python train.py --model="image diffusion model" --image_size=64 --arch="unet" --cond_dim=128 --pixel_unshuffle=2 --widths=[64, 64, 128] --residual_init="none" --eps=1e-08
Rows from block 3, named by matrix and row number. Rows with one number belong to one channel. Each number is 50 + 12 x the weight over its row's rms, rounded and kept within 0 to 99. All counts start at 0. After the name is the row's rms in percent of the matrix's.
# convs0: first 3x3 conv (model.enc.1.1.convs.0.weight, 64x64x3x3), inputs 22-43, a 3x3 kernel for each
# convs1: second 3x3 conv (model.enc.1.1.convs.1.weight, 64x64x3x3, transposed), outputs 22-43, a 3x3 kernel for each
convs0.46 107:50 65 38 50 30 46 59 38 70 58 46 50 54 55 54 55 68 44 55 61 42 49 41 65 63 42 61 31 58 64 58 69 35 51 53 60 57 51 50 63 44 43 55 35 57 34 80 37 42 53 50 50 54 54 33 39 58 64 40 50 69 50 59 50 58 54 35 45 61 45 69 44 63 53 55 35 36 56 59 58 54 80 33 55 42 61 58 52 74 54 75 47 30 42 38 73 50 49 37 57 45 46 57 25 53 33 63 65 67 33 44 47 63 42 48 55 52 68 59 46 61 57 64 35 66 51 57 46 35 49 64 60 44 55 49 45 78 49 69 18 66 45 38 69 55 56 55 48 34 51 54 54 55 75 72 50 48 48 59 55 20 54 38 70 50 49 44 64 57 48 75 30 47 63 51 61 67 36 46 68 53 57 51 43 50 59 51 44 46 63 28 50 62 58 73 47 48 52
convs0.47 104:43 41 48 59 39 39 39 41 59 43 58 24 43 40 43 59 65 62 53 65 66 38 52 72 47 30 50 49 42 54 55 35 58 61 56 47 40 38 48 58 38 63 48 65 55 44 58 57 47 00 64 42 64 39 41 55 47 44 46 51 67 39 68 67 54 59 53 23 48 69 63 48 45 43 61 50 18 37 48 47 41 47 43 50 34 64 37 56 47 46 42 66 47 50 34 69 66 33 45 51 58 47 40 88 38 46 35 47 38 60 39 30 60 32 50 65 52 46 55 48 51 31 68 50 38 55 55 57 31 47 42 52 51 28 37 37 63 58 40 57 55 57 39 58 62 47 54 33 66 40 58 84 44 55 52 53 37 41 40 62 56 52 52 45 50 54 52 39 61 47 56 43 66 45 49 28 47 50 58 50 53 46 48 44 52 53 45 56 54 55 59 36 33 59 55 49 26 39
convs0.48 079:38 47 73 56 52 62 72 59 49 48 50 50 52 58 54 70 62 49 51 46 55 42 54 33 50 48 60 49 47 62 57 38 41 52 57 46 88 51 71 52 62 30 42 61 48 55 34 63 68 63 54 33 42 41 64 46 56 69 69 53 65 48 49 55 55 32 55 46 52 43 33 59 62 68 49 54 60 49 38 52 59 45 72 51 39 72 46 58 35 45 63 56 38 48 77 38 59 60 76 55 48 39 30 42 53 37 61 53 53 47 58 45 17 39 48 46 61 50 54 45 39 77 43 40 68 39 41 44 52 53 57 70 59 47 53 52 47 56 53 55 37 40 54 54 68 53 53 41 74 41 48 49 31 66 57 35 38 47 33 48 17 64 41 64 56 52 40 50 68 68 64 43 45 41 80 74 56 41 52 44 37 68 42 34 50 54 33 58 61 52 55 47 41 68 46 60 25 77
convs0.49 111:60 45 48 60 32 53 67 52 56 63 45 38 68 24 46 64 55 29 54 34 64 36 34 70 49 46 49 51 50 36 58 63 45 36 49 42 45 51 47 39 34 70 40 40 68 46 48 64 43 42 60 43 51 65 46 47 43 65 29 45 45 59 32 66 26 52 48 37 67 48 48 49 51 46 47 34 48 54 62 51 52 57 47 45 46 55 55 41 43 61 50 51 40 50 38 79 41 47 44 49 43 58 39 40 43 59 39 31 55 63 34 40 82 56 43 50 52 54 38 48 43 54 47 50 34 38 57 27 66 60 73 52 42 57 62 38 50 66 38 39 59 43 51 39 38 36 60 34 32 71 46 40 53 56 54 42 57 57 28 49 53 46 33 45 64 45 41 59 39 42 47 65 38 43 57 31 49 55 38 44 24 46 61 59 51 22 37 34 29 52 25 20 32 65 62 34 33 54
convs0.50 101:42 62 56 56 68 49 37 43 63 47 44 52 47 60 53 52 45 43 64 49 43 47 30 48 45 41 52 47 56 28 54 42 41 55 43 47 55 50 40 50 58 38 55 65 49 74 63 34 81 00 48 46 47 54 51 65 27 37 58 35 45 63 56 52 55 40 61 42 43 40 51 54 49 40 45 50 40 47 42 57 29 50 41 64 70 42 59 46 55 68 45 51 54 46 60 37 51 58 50 50 60 51 61 54 52 53 44 51 48 38 63 57 47 62 52 46 57 42 37 60 49 55 51 40 52 41 48 54 61 48 76 64 38 48 57 48 61 34 65 32 53 45 53 40 37 48 60 29 80 62 55 58 41 58 52 47 42 34 58 51 41 50 41 31 44 55 61 37 41 57 50 42 50 56 48 57 45 47 52 53 49 52 39 51 45 56 57 49 52 48 49 39 59 52 48 48 51 50
convs0.51 107:47 50 45 79 42 45 61 56 51 51 36 50 56 61 52 53 61 58 41 77 78 60 06 32 50 32 48 67 72 65 34 27 36 44 45 42 56 53 51 39 61 63 52 50 49 23 84 33 43 15 27 49 39 65 40 30 36 47 73 69 50 79 68 49 62 58 50 30 38 42 52 63 62 74 68 42 61 37 68 52 57 48 51 52 47 50 61 49 53 51 48 55 60 55 43 45 43 26 44 54 36 63 51 50 55 56 40 42 52 39 46 39 64 46 49 34 44 64 68 41 43 44 44 49 46 40 42 48 52 52 65 58 56 46 72 57 51 58 47 36 50 49 37 54 45 27 44 53 73 70 46 70 48 59 59 42 45 63 41 45 58 40 56 54 80 37 32 38 53 51 34 60 40 41 62 61 46 42 56 36 51 48 57 51 31 36 42 52 43 30 53 48 43 31 39 44 54 41
convs0.52 082:51 59 48 35 54 52 49 49 63 57 38 52 38 63 60 44 57 39 47 60 73 69 42 59 27 31 27 29 05 66 66 65 59 45 54 69 28 62 54 45 58 44 63 55 47 27 50 45 68 54 52 58 53 53 35 40 37 52 32 38 61 67 38 45 31 33 51 44 51 71 88 53 57 58 85 24 48 50 48 49 42 70 51 33 36 38 51 55 51 45 62 56 52 54 43 54 32 37 51 29 55 59 65 38 41 42 53 40 47 59 54 50 56 56 51 35 38 39 65 64 74 53 54 37 31 69 72 44 50 34 22 47 67 54 40 48 60 46 55 42 56 55 50 41 53 67 41 53 37 42 53 70 43 57 55 56 66 49 57 52 63 39 45 45 43 47 61 62 53 52 49 43 26 54 56 49 28 63 50 81 48 57 46 54 44 54 33 42 40 32 41 47 50 58 50 39 53 44
convs0.53 100:50 55 47 36 75 57 38 55 33 56 60 64 49 45 54 46 53 48 57 32 62 41 39 33 56 41 55 40 36 54 51 27 40 58 43 48 43 52 34 27 27 42 48 46 46 40 49 45 40 00 60 65 62 41 73 70 58 58 51 50 48 46 48 66 52 54 47 32 30 52 32 50 31 44 50 49 47 65 49 48 55 49 33 42 40 35 50 47 45 47 60 49 60 39 29 38 60 60 54 61 52 57 56 48 36 38 56 43 52 41 39 27 27 41 44 45 45 56 51 49 55 36 37 63 43 42 48 59 51 65 58 52 35 22 53 49 44 46 54 39 31 42 56 35 57 56 56 52 65 44 44 43 46 38 33 47 36 42 46 49 55 35 46 41 47 59 24 42 55 59 56 65 58 48 24 48 41 47 69 52 66 52 52 62 51 56 58 60 49 56 57 56 42 68 65 50 40 40
convs0.54 100:46 57 43 36 53 57 54 64 43 55 33 54 60 39 74 44 33 66 23 45 20 36 69 36 39 32 23 56 44 47 44 49 32 49 41 65 55 53 53 36 60 46 54 60 47 41 36 53 33 06 45 56 46 49 69 41 55 52 19 28 45 40 65 57 56 52 49 56 28 53 54 55 37 66 36 37 59 39 36 58 49 62 69 61 42 64 58 27 55 58 47 39 39 33 61 56 40 32 31 45 60 45 59 61 50 47 63 59 41 60 51 40 49 45 40 40 45 38 41 61 52 64 42 36 35 55 49 49 46 52 49 71 56 58 65 49 55 45 56 42 49 49 44 52 67 50 66 65 58 63 65 46 63 38 66 46 36 73 51 42 63 53 34 45 39 55 53 52 43 26 50 53 27 59 38 49 54 47 54 55 50 39 39 42 54 40 44 32 30 45 58 51 51 58 49 52 31 49
convs0.55 092:57 61 37 44 62 66 41 60 48 59 73 56 42 51 33 45 40 80 58 38 37 47 40 47 54 52 62 26 57 26 36 56 66 34 59 37 62 45 64 51 79 35 55 61 46 46 47 43 45 19 53 45 43 18 78 66 69 56 29 45 44 40 64 57 58 40 61 41 57 60 64 30 50 54 54 52 44 61 48 43 47 52 37 52 43 46 42 70 52 71 56 69 48 37 53 41 50 51 45 55 46 62 76 38 53 62 42 36 17 53 51 39 49 31 69 64 54 70 49 46 41 38 49 53 58 36 69 50 51 62 77 55 39 50 59 61 56 40 62 47 46 56 52 37 64 64 53 63 62 49 50 44 62 46 41 59 43 59 49 55 32 58 37 52 42 47 57 46 39 62 52 47 50 58 49 35 52 52 44 42 35 33 52 58 57 40 47 67 59 40 36 38 07 41 34 40 58 55
convs0.56 123:51 60 51 42 57 47 63 49 51 38 34 58 46 44 58 57 65 42 59 75 42 54 58 51 33 25 69 43 30 54 34 54 55 57 68 48 69 47 43 48 64 40 39 43 68 29 39 73 48 65 57 69 50 33 50 41 50 47 49 61 38 64 35 40 64 51 59 49 41 52 28 48 44 52 51 61 60 34 36 47 40 53 54 49 51 51 59 52 61 53 62 65 40 49 55 48 35 28 76 60 64 47 49 45 66 45 58 51 63 49 53 67 56 40 34 66 54 53 46 51 33 44 55 61 52 50 48 60 55 37 59 59 55 41 52 79 23 38 36 53 65 18 76 62 65 47 53 45 50 48 45 44 48 43 54 49 43 47 48 58 37 57 49 45 51 39 53 63 59 54 52 39 50 78 57 48 46 60 59 37 49 50 48 70 50 51 59 54 41 60 61 42 65 50 42 47 43 58
convs0.57 098:31 48 39 47 47 71 44 31 71 54 65 62 39 46 45 47 65 61 28 55 55 78 46 39 46 53 46 42 37 59 29 79 59 44 43 83 58 49 53 47 61 36 33 76 49 50 56 56 53 44 45 57 51 51 61 32 83 46 43 48 53 38 58 53 45 43 71 51 66 52 62 29 46 43 58 63 67 34 61 64 45 52 69 50 48 53 73 46 55 43 53 53 54 65 62 56 44 51 52 49 60 49 73 67 41 52 54 49 66 48 42 35 32 56 63 52 53 34 60 53 60 55 41 55 56 44 55 63 27 44 46 61 35 47 44 58 49 47 56 64 54 55 53 35 53 55 48 70 64 52 66 49 45 23 47 51 66 64 43 57 33 56 44 40 61 28 81 63 34 64 49 67 23 68 54 45 38 57 60 39 56 51 48 37 70 61 34 55 64 51 36 39 19 55 45 37 54 56
convs0.58 092:61 37 80 64 44 40 54 28 56 37 70 72 53 59 45 54 38 55 54 34 55 51 51 64 33 52 47 53 35 41 68 80 46 48 52 49 37 47 47 46 40 73 50 42 59 36 43 44 55 43 65 47 48 41 45 52 70 54 35 49 38 60 41 60 35 64 66 54 66 64 48 45 45 49 34 32 54 55 53 63 69 58 52 36 52 65 57 38 76 27 41 42 44 52 49 61 41 42 65 34 52 46 55 31 59 54 34 69 66 46 38 35 67 40 39 50 52 54 54 24 60 64 34 51 49 46 59 43 40 46 60 72 44 63 28 67 37 46 40 45 71 43 57 60 64 53 59 39 38 49 60 57 63 37 45 47 43 56 38 61 56 51 29 53 31 35 61 87 62 55 48 40 66 55 54 38 50 56 52 49 66 37 44 36 68 39 46 49 43 43 77 40 48 50 28 52 52 51
convs0.59 111:52 48 57 43 41 52 39 48 48 44 66 51 49 67 38 41 39 61 48 55 36 64 32 60 53 60 35 59 59 26 81 66 10 72 37 53 55 47 54 43 40 41 51 63 51 42 29 45 70 45 27 47 53 45 41 68 56 36 57 40 15 52 63 47 59 35 59 48 58 61 47 44 25 54 56 29 57 71 44 73 41 46 40 67 40 44 60 45 34 59 61 45 33 39 55 49 47 56 31 45 36 66 41 40 60 65 44 34 45 37 60 51 26 44 34 55 50 54 56 36 54 47 47 76 43 51 50 46 58 53 47 49 43 63 44 56 44 52 65 43 64 38 78 45 50 57 49 33 26 87 37 58 64 45 40 49 47 29 61 68 53 39 78 55 30 70 53 33 65 55 28 43 61 33 55 45 62 45 51 52 56 51 53 51 65 41 39 36 52 48 73 47 61 55 41 47 50 47
convs0.60 130:51 52 67 45 30 56 55 42 52 27 38 73 56 43 41 55 43 48 51 55 51 44 63 53 46 58 48 49 45 46 42 72 46 48 43 50 62 53 32 53 58 38 60 66 35 56 45 58 61 38 46 43 40 47 42 46 54 54 45 35 56 41 50 49 43 63 51 34 49 56 43 59 45 47 55 46 59 47 44 49 21 54 48 51 67 67 50 47 46 63 50 46 43 52 35 53 39 58 62 61 50 45 44 69 51 47 47 68 56 65 55 56 67 52 46 42 59 40 44 70 59 43 48 50 35 61 42 50 72 44 32 52 54 41 62 52 64 33 49 71 27 49 62 34 54 43 51 52 56 38 50 50 54 44 55 46 48 48 68 45 54 76 61 42 41 63 49 35 57 33 47 42 50 70 39 54 62 32 40 48 60 53 28 51 40 60 51 44 44 58 58 49 39 51 57 46 51 36
convs0.61 096:40 29 59 16 55 63 51 62 55 30 52 73 31 58 40 48 61 51 53 54 29 39 59 60 51 35 44 66 45 54 54 51 31 53 53 46 50 75 30 47 51 52 53 55 42 40 58 36 52 45 57 36 58 31 60 60 47 36 53 69 56 36 39 68 52 53 47 37 63 50 45 44 33 51 52 22 61 44 48 36 65 53 59 76 47 79 34 59 58 25 62 38 24 54 60 42 59 25 44 48 60 56 53 60 31 53 36 35 69 40 37 70 61 40 61 44 44 49 44 40 47 30 73 65 70 38 48 17 52 47 59 54 17 60 64 70 42 57 42 62 47 50 55 46 43 70 60 44 48 38 63 51 43 66 46 33 40 47 46 79 42 31 70 31 45 64 68 38 46 48 27 36 39 70 73 34 44 63 56 55 56 43 43 29 59 34 52 42 61 61 37 46 40 55 24 59 54 59
convs0.62 115:57 54 69 47 37 46 44 49 40 61 56 69 32 50 23 33 53 58 50 43 36 59 65 70 45 39 41 49 33 49 55 57 45 55 46 50 33 42 39 53 55 62 58 48 54 33 43 73 55 46 44 55 50 46 60 49 51 42 54 57 43 46 51 48 56 53 44 52 62 57 49 39 50 51 61 40 51 54 45 48 52 66 65 56 70 64 56 38 65 54 44 50 51 38 46 42 55 58 51 44 43 31 57 59 65 61 44 38 73 50 63 70 65 64 54 60 46 55 50 69 28 34 41 57 53 43 50 45 52 36 44 39 46 46 51 46 28 31 61 84 73 45 53 40 46 34 32 65 61 57 59 59 44 53 74 46 43 62 62 52 34 62 48 48 41 45 56 45 43 54 53 47 56 63 36 48 38 57 43 45 66 72 60 69 49 38 50 61 58 86 81 88 84 77 69 58 46 61
convs0.63 097:52 32 21 50 49 45 57 54 42 25 48 51 35 74 54 29 62 53 57 32 54 35 42 40 48 56 68 46 51 37 68 44 55 37 48 47 76 64 49 61 31 19 70 55 37 46 65 74 24 40 58 59 67 52 42 35 46 38 59 64 49 50 48 36 71 45 35 61 63 42 41 51 45 33 61 46 38 62 50 49 30 56 59 36 53 35 51 40 33 52 38 27 57 33 35 43 33 36 67 38 47 49 56 43 54 48 50 51 58 38 52 67 48 63 59 32 51 43 36 37 55 44 50 34 59 54 37 60 43 57 40 32 40 47 35 40 42 65 61 26 51 50 60 63 47 38 76 64 30 61 43 41 46 52 21 77 50 46 56 31 26 72 28 45 69 60 56 34 70 57 49 44 49 45 42 67 52 42 38 38 58 45 61 60 61 19 67 40 35 37 68 40 60 55 58 46 36 39
convs1.46 090:63 46 40 52 44 69 62 55 45 55 48 58 45 48 61 43 62 37 45 46 51 35 74 41 71 36 50 58 52 54 63 35 54 40 39 69 33 68 40 60 37 52 75 45 39 62 42 47 45 39 61 52 33 46 32 48 55 45 51 45 58 32 58 55 39 68 51 57 63 47 52 27 48 61 45 48 55 35 56 59 44 39 50 49 45 40 64 63 55 39 43 67 63 22 64 63 37 62 45 49 53 40 50 74 46 45 52 49 42 41 48 58 35 50 56 74 43 62 30 72 45 52 47 64 46 42 38 52 54 52 47 60 36 55 42 45 57 54 35 71 35 58 17 63 41 42 45 58 72 51 29 38 73 52 64 58 63 67 54 59 37 22 55 49 40 47 56 57 45 58 34 41 59 60 23 28 58 58 62 71 45 56 51 45 71 47 43 39 46 43 46 54 57 54 45 37 55 52
convs1.47 104:37 38 47 46 34 36 53 54 46 54 56 40 44 43 44 48 39 49 44 29 32 50 67 52 36 58 47 38 52 58 58 39 23 42 56 47 57 45 46 48 33 32 67 42 50 36 59 53 58 19 69 38 61 53 16 53 48 23 61 65 37 37 56 58 46 48 42 14 57 43 58 28 44 34 47 40 50 55 32 47 54 51 38 59 46 46 47 29 41 46 58 38 45 67 28 50 66 31 45 43 39 39 41 58 54 57 63 41 44 57 54 44 63 62 43 50 70 41 30 49 44 55 61 54 53 59 64 53 54 51 34 43 46 37 48 50 47 48 51 63 53 33 47 65 52 37 25 48 79 55 49 77 45 49 62 37 46 63 58 36 55 50 54 60 52 40 50 47 34 67 37 55 39 60 42 44 61 56 37 51 56 37 54 67 53 25 58 53 60 49 59 50 47 11 44 65 48 69
convs1.48 082:52 48 50 52 57 70 35 47 56 44 51 54 44 40 68 41 56 31 46 50 27 51 48 46 55 69 46 60 54 33 64 57 52 36 56 32 63 34 63 53 43 55 44 33 50 54 51 49 34 48 34 65 75 62 50 44 59 55 53 25 55 62 29 37 50 59 37 44 36 54 37 36 43 46 32 58 43 36 71 51 79 62 57 49 52 61 51 40 44 47 53 60 35 66 28 51 32 50 46 38 57 53 57 49 56 45 39 43 47 34 36 55 68 42 33 49 40 67 33 62 64 53 48 39 59 57 34 58 52 44 47 46 57 20 61 27 59 66 44 43 59 21 42 49 61 63 42 56 40 60 47 56 56 46 48 48 58 46 68 75 28 48 40 51 37 58 65 67 41 45 46 61 46 53 35 32 33 56 57 44 62 33 62 27 66 66 41 43 58 14 74 41 82 27 68 33 35 54
convs1.49 131:46 61 44 41 49 55 47 42 54 45 49 45 55 41 32 49 47 51 57 49 50 44 85 57 64 64 53 43 59 55 44 07 42 44 38 44 48 55 50 48 59 66 53 34 54 50 50 49 55 54 61 61 55 56 44 52 49 44 42 52 53 45 47 55 60 43 44 70 61 59 61 42 55 54 46 59 55 48 64 51 54 46 58 58 54 46 55 47 38 55 36 40 60 49 83 61 59 54 36 43 60 67 57 60 57 50 67 47 44 58 50 52 24 49 65 41 48 54 56 56 53 51 47 53 53 43 49 50 53 52 42 47 50 55 50 32 61 60 27 07 57 36 27 45 46 45 64 57 46 50 68 67 60 63 48 46 71 55 42 79 47 46 54 43 61 52 53 51 42 52 50 46 49 54 55 59 66 69 67 61 55 59 55 48 41 43 51 47 68 53 62 66 39 23 64 66 75 56
convs1.50 105:27 31 50 47 35 55 48 46 57 43 56 48 51 32 45 38 44 59 56 58 60 64 47 28 60 50 48 51 49 56 42 59 51 64 52 42 44 37 35 58 48 51 52 43 62 35 65 54 76 31 60 55 36 51 35 43 41 42 37 56 59 63 52 55 39 54 44 38 58 50 65 44 56 71 49 61 57 44 59 55 38 70 51 45 66 61 54 36 48 54 41 33 35 36 65 59 56 73 52 34 56 44 30 19 47 48 52 52 54 29 47 53 54 53 49 25 39 54 64 67 40 48 44 46 48 42 47 38 53 53 57 51 37 36 68 34 58 33 80 10 71 52 59 25 49 55 30 78 73 21 63 34 33 42 60 46 53 51 30 44 60 58 63 32 56 43 48 27 48 41 58 41 49 46 47 73 56 46 45 31 35 59 46 42 31 57 20 51 54 54 40 39 44 27 52 62 34 50
convs1.51 095:49 33 43 46 64 35 56 51 63 58 48 62 56 50 32 51 35 48 46 49 46 67 81 37 37 42 44 62 64 43 62 80 65 46 28 33 66 51 44 41 49 45 49 32 55 32 49 65 50 79 46 86 35 66 65 74 54 62 53 64 49 33 33 52 46 46 61 72 49 46 41 35 45 33 61 57 37 50 38 59 62 51 45 43 55 49 56 54 53 55 58 77 49 57 47 48 53 44 33 61 58 42 34 32 62 45 49 43 60 73 60 48 13 56 35 52 44 48 45 39 48 42 42 42 66 64 38 65 38 48 42 60 57 52 46 42 46 36 30 37 59 54 48 41 64 26 67 40 27 45 49 82 44 62 43 42 37 42 31 42 53 62 42 69 46 46 59 60 36 47 41 52 27 52 39 34 47 52 59 55 48 50 58 54 65 37 48 50 42 52 43 54 51 50 31 39 41 67
convs1.52 092:63 36 51 55 51 45 26 52 62 62 44 40 41 47 59 57 44 51 49 62 67 35 53 34 41 34 59 30 70 54 46 26 42 32 77 67 28 78 47 46 42 54 41 47 47 53 53 37 64 39 54 44 45 47 46 47 29 57 54 53 54 38 55 44 30 38 61 58 47 60 51 58 64 54 44 55 51 46 39 49 71 40 48 44 40 62 53 61 53 60 54 73 63 59 60 29 24 52 42 46 49 42 56 58 31 39 58 57 54 58 58 41 43 58 56 48 34 57 56 41 53 49 45 56 53 62 50 45 42 38 49 61 63 41 47 49 61 57 41 49 27 48 58 65 51 38 38 60 62 51 64 27 56 52 55 37 42 53 62 28 46 55 60 44 54 37 40 64 55 51 40 31 54 51 55 45 37 34 69 69 75 60 61 40 55 59 50 43 21 53 34 43 47 35 64 62 56 66
convs1.53 103:47 51 51 39 55 46 37 58 58 50 43 52 49 50 51 52 40 36 47 52 62 65 54 45 39 53 56 44 43 41 39 50 36 47 64 60 54 58 45 63 57 44 48 46 59 45 58 57 67 11 63 48 74 47 31 48 18 44 66 48 54 55 49 27 38 43 53 46 65 38 33 45 54 37 55 53 57 52 48 39 70 41 43 45 62 50 67 45 66 44 67 56 50 70 33 37 38 26 53 53 52 51 38 48 47 63 63 50 41 56 43 61 68 60 50 54 49 56 57 37 51 47 47 48 45 38 42 60 49 54 55 53 38 66 56 60 69 69 72 24 42 58 44 41 41 52 45 47 66 53 49 57 54 69 37 59 39 37 44 58 27 49 62 44 61 29 55 45 44 32 52 51 52 42 63 63 63 57 63 39 62 56 48 40 34 56 55 49 47 66 62 45 36 22 47 46 64 48
convs1.54 095:47 55 30 39 50 60 57 37 63 52 55 48 47 48 37 45 41 46 68 57 45 81 39 65 72 54 53 29 42 22 59 45 55 35 63 29 46 49 31 50 38 66 57 36 39 53 53 60 62 65 53 64 58 64 44 56 31 69 79 49 53 62 30 47 57 48 66 53 32 41 49 36 57 38 43 42 68 72 77 58 42 51 46 61 48 48 67 46 53 50 50 57 49 17 40 65 51 68 29 55 50 52 61 61 65 57 32 42 46 59 60 62 54 37 38 70 49 40 71 50 58 48 47 36 57 52 44 42 52 51 45 50 34 47 68 47 69 59 58 57 41 57 33 51 09 56 46 40 68 33 43 82 38 40 55 53 53 50 55 48 45 44 45 60 52 45 53 44 43 61 49 59 45 44 39 46 72 60 58 44 32 35 54 46 32 36 40 49 54 48 58 30 42 42 64 53 44 52
convs1.55 088:49 46 46 43 46 57 53 60 61 29 54 49 68 46 57 40 45 61 33 70 62 61 80 31 63 40 40 59 47 45 39 61 67 57 46 56 59 32 31 84 13 77 54 55 42 62 56 56 41 49 46 61 62 48 60 56 43 68 61 27 44 38 29 69 45 52 49 51 28 70 20 26 55 34 41 74 56 52 44 52 59 30 49 51 59 34 77 50 58 31 48 46 53 51 61 53 48 31 39 56 61 37 57 38 38 54 73 60 34 57 44 50 77 49 45 46 42 57 40 40 58 54 55 54 48 46 38 44 56 54 37 54 60 36 59 51 60 17 67 43 55 62 30 45 41 63 59 60 39 42 48 50 42 42 78 49 73 49 59 51 46 21 60 33 49 50 46 62 41 35 59 39 58 44 47 65 41 57 49 65 66 58 62 46 56 34 48 53 28 60 46 71 21 47 34 49 50 33
convs1.56 101:50 44 56 61 54 54 51 57 51 46 43 55 42 55 45 56 45 56 61 61 51 45 53 40 37 45 31 59 47 47 58 49 60 64 58 65 56 46 68 46 34 38 41 43 46 59 53 54 43 45 54 64 55 54 56 48 67 30 33 52 67 66 57 58 54 56 54 63 68 37 45 42 59 78 65 47 46 51 36 49 52 47 52 47 53 71 44 48 35 49 51 65 57 67 65 83 50 63 74 53 25 72 19 01 26 48 16 46 46 38 52 42 49 63 49 40 43 41 55 65 70 57 51 50 38 49 38 37 37 33 47 52 38 55 53 46 31 69 17 20 28 39 45 41 44 28 41 41 20 46 52 24 55 57 45 46 67 30 70 50 58 55 61 64 59 50 43 42 51 44 37 56 40 35 59 47 51 53 34 40 53 49 48 20 51 56 46 69 55 52 74 33 28 37 30 49 50 38
convs1.57 089:22 47 56 47 57 48 56 44 65 61 40 54 57 40 59 45 41 43 40 57 61 55 35 35 52 47 70 23 59 46 36 45 76 34 56 59 40 19 56 72 47 44 53 37 61 72 44 40 57 45 35 45 45 57 47 59 45 42 42 53 47 64 40 77 62 40 38 44 19 56 52 50 54 33 39 53 60 56 48 58 59 47 52 50 47 47 48 41 39 70 45 60 51 46 36 25 21 42 73 44 48 30 76 47 63 62 39 43 41 62 38 46 54 56 54 45 38 59 50 35 45 51 60 50 56 41 63 36 54 40 25 48 71 48 50 62 44 33 62 47 69 41 51 41 77 45 38 50 37 44 49 56 61 55 53 60 61 30 42 55 26 75 33 49 50 40 38 75 34 55 59 50 55 47 57 56 44 39 73 56 49 66 65 64 38 16 45 45 52 49 49 61 43 28 56 48 60 47
convs1.58 091:66 71 35 49 54 53 45 61 26 42 69 59 54 41 54 56 43 73 47 48 55 51 74 16 56 57 57 82 55 40 48 30 16 63 63 67 47 37 47 62 47 41 53 42 73 49 54 44 56 40 40 70 50 53 34 35 36 45 55 53 48 57 57 46 59 52 52 36 22 52 61 51 50 50 55 53 55 70 27 40 68 44 55 63 50 58 50 70 44 45 68 54 46 44 57 40 41 47 51 44 49 60 44 46 59 50 48 52 50 35 53 53 35 63 46 74 60 56 61 55 56 23 49 63 55 74 76 52 48 69 25 55 49 41 30 39 37 67 53 22 68 50 37 45 60 34 35 29 78 48 35 65 41 60 42 57 46 73 45 65 38 46 47 38 56 39 41 56 64 68 59 45 41 49 69 35 31 52 45 63 57 46 58 58 46 52 51 52 31 27 57 55 49 67 50 66 22 48
convs1.59 096:52 58 50 41 50 60 47 61 55 69 66 46 58 34 33 60 32 50 78 51 47 31 52 36 59 53 54 52 59 34 82 43 38 90 45 28 75 42 35 58 46 59 34 66 43 48 60 50 50 52 35 49 50 51 53 34 41 54 44 17 68 62 40 65 41 56 44 44 39 60 49 59 42 34 73 39 41 77 52 41 50 46 52 51 51 61 59 32 44 31 62 37 60 47 49 62 43 60 51 38 30 37 56 53 66 32 66 50 42 28 59 56 64 35 42 57 54 52 46 58 50 59 55 48 50 54 58 48 30 66 51 50 64 37 60 50 31 66 47 37 51 44 49 37 47 23 30 28 92 48 57 47 55 45 60 50 28 59 55 58 49 52 51 30 44 60 56 53 67 62 44 43 55 43 53 50 56 47 39 54 49 49 46 61 33 44 38 63 45 35 38 59 48 59 25 57 32 56
convs1.60 110:51 46 53 42 51 39 51 44 55 50 40 44 25 40 42 37 36 42 38 43 44 42 52 31 38 45 43 42 63 23 64 52 50 58 42 42 45 42 42 55 49 41 67 68 59 49 42 49 63 57 46 74 61 60 53 55 54 55 59 47 41 48 70 50 36 48 45 38 59 43 54 58 49 62 58 50 50 56 56 55 67 51 51 61 38 52 46 34 53 45 64 44 61 54 44 64 65 68 49 67 74 62 59 61 73 67 46 41 56 57 53 68 70 56 51 61 60 58 47 62 47 33 70 54 47 60 54 51 35 53 40 47 56 33 38 42 56 61 19 85 50 07 32 48 48 23 44 58 64 25 56 61 52 31 44 60 34 51 42 52 59 70 52 51 37 47 39 54 38 46 46 56 28 31 31 32 45 54 29 39 39 44 55 48 35 40 33 46 55 45 44 59 50 59 28 56 25 56
convs1.61 083:51 38 50 49 63 68 34 67 55 47 42 28 52 58 57 49 74 43 50 48 37 50 56 60 64 60 44 55 37 35 70 61 51 50 41 44 56 55 75 45 45 29 61 30 53 43 59 47 40 43 38 63 43 73 49 52 45 34 41 43 80 38 29 62 56 59 35 36 48 46 48 46 42 32 70 60 61 48 44 63 40 45 58 47 48 57 54 51 54 44 60 80 44 57 39 58 41 63 54 53 52 70 55 31 57 47 37 61 49 53 40 57 43 40 52 55 41 43 57 50 35 65 45 68 24 49 43 65 52 34 39 69 38 58 80 40 58 43 51 42 48 30 53 53 74 38 40 56 54 63 41 43 29 70 43 76 40 68 54 58 48 37 52 61 36 68 27 54 73 54 18 38 49 45 50 44 50 54 56 46 63 49 46 42 52 47 59 62 44 42 51 44 83 53 41 55 60 20
convs1.62 116:62 47 42 37 44 41 50 42 47 36 52 57 29 39 38 58 55 49 51 52 55 76 51 54 44 51 67 54 50 38 41 68 47 51 55 37 51 48 34 54 39 55 58 48 26 48 56 57 53 56 57 62 67 71 62 60 49 64 50 64 46 43 46 56 42 51 62 57 51 33 42 69 55 51 54 62 55 65 54 44 54 47 50 67 45 55 37 45 51 67 64 51 54 44 55 49 43 53 34 40 49 42 40 58 56 39 39 26 46 67 55 27 35 35 64 79 60 45 49 50 36 42 52 59 56 60 53 47 45 50 67 44 46 38 57 61 43 36 52 47 32 54 40 42 55 59 46 52 70 48 55 56 59 62 47 48 51 61 55 45 48 40 49 46 62 52 44 50 61 49 46 37 38 48 37 39 42 46 48 40 66 53 50 59 74 73 70 59 78 45 55 45 75 54 96 84 57 86
convs1.63 100:58 48 66 59 50 58 45 41 41 43 65 40 34 55 42 35 50 54 44 35 44 47 60 67 44 58 55 58 35 52 45 53 14 62 49 44 40 55 52 67 48 50 39 58 50 53 39 53 56 47 60 54 38 61 38 49 31 39 56 52 59 63 47 53 61 72 37 35 56 44 30 45 23 43 42 47 60 63 62 65 65 49 56 37 49 50 37 39 47 57 50 54 51 56 34 62 40 37 61 49 49 46 46 66 43 29 55 64 50 46 58 48 45 34 46 49 52 50 54 56 60 53 55 57 50 64 59 58 40 52 55 52 58 47 42 38 63 66 10 75 32 29 51 52 60 56 51 52 67 46 39 56 39 44 36 72 53 35 85 53 46 62 33 56 42 54 59 39 38 63 75 51 63 56 61 41 62 56 53 59 46 40 46 42 76 70 41 48 44 38 44 14 82 73 48 51 15 71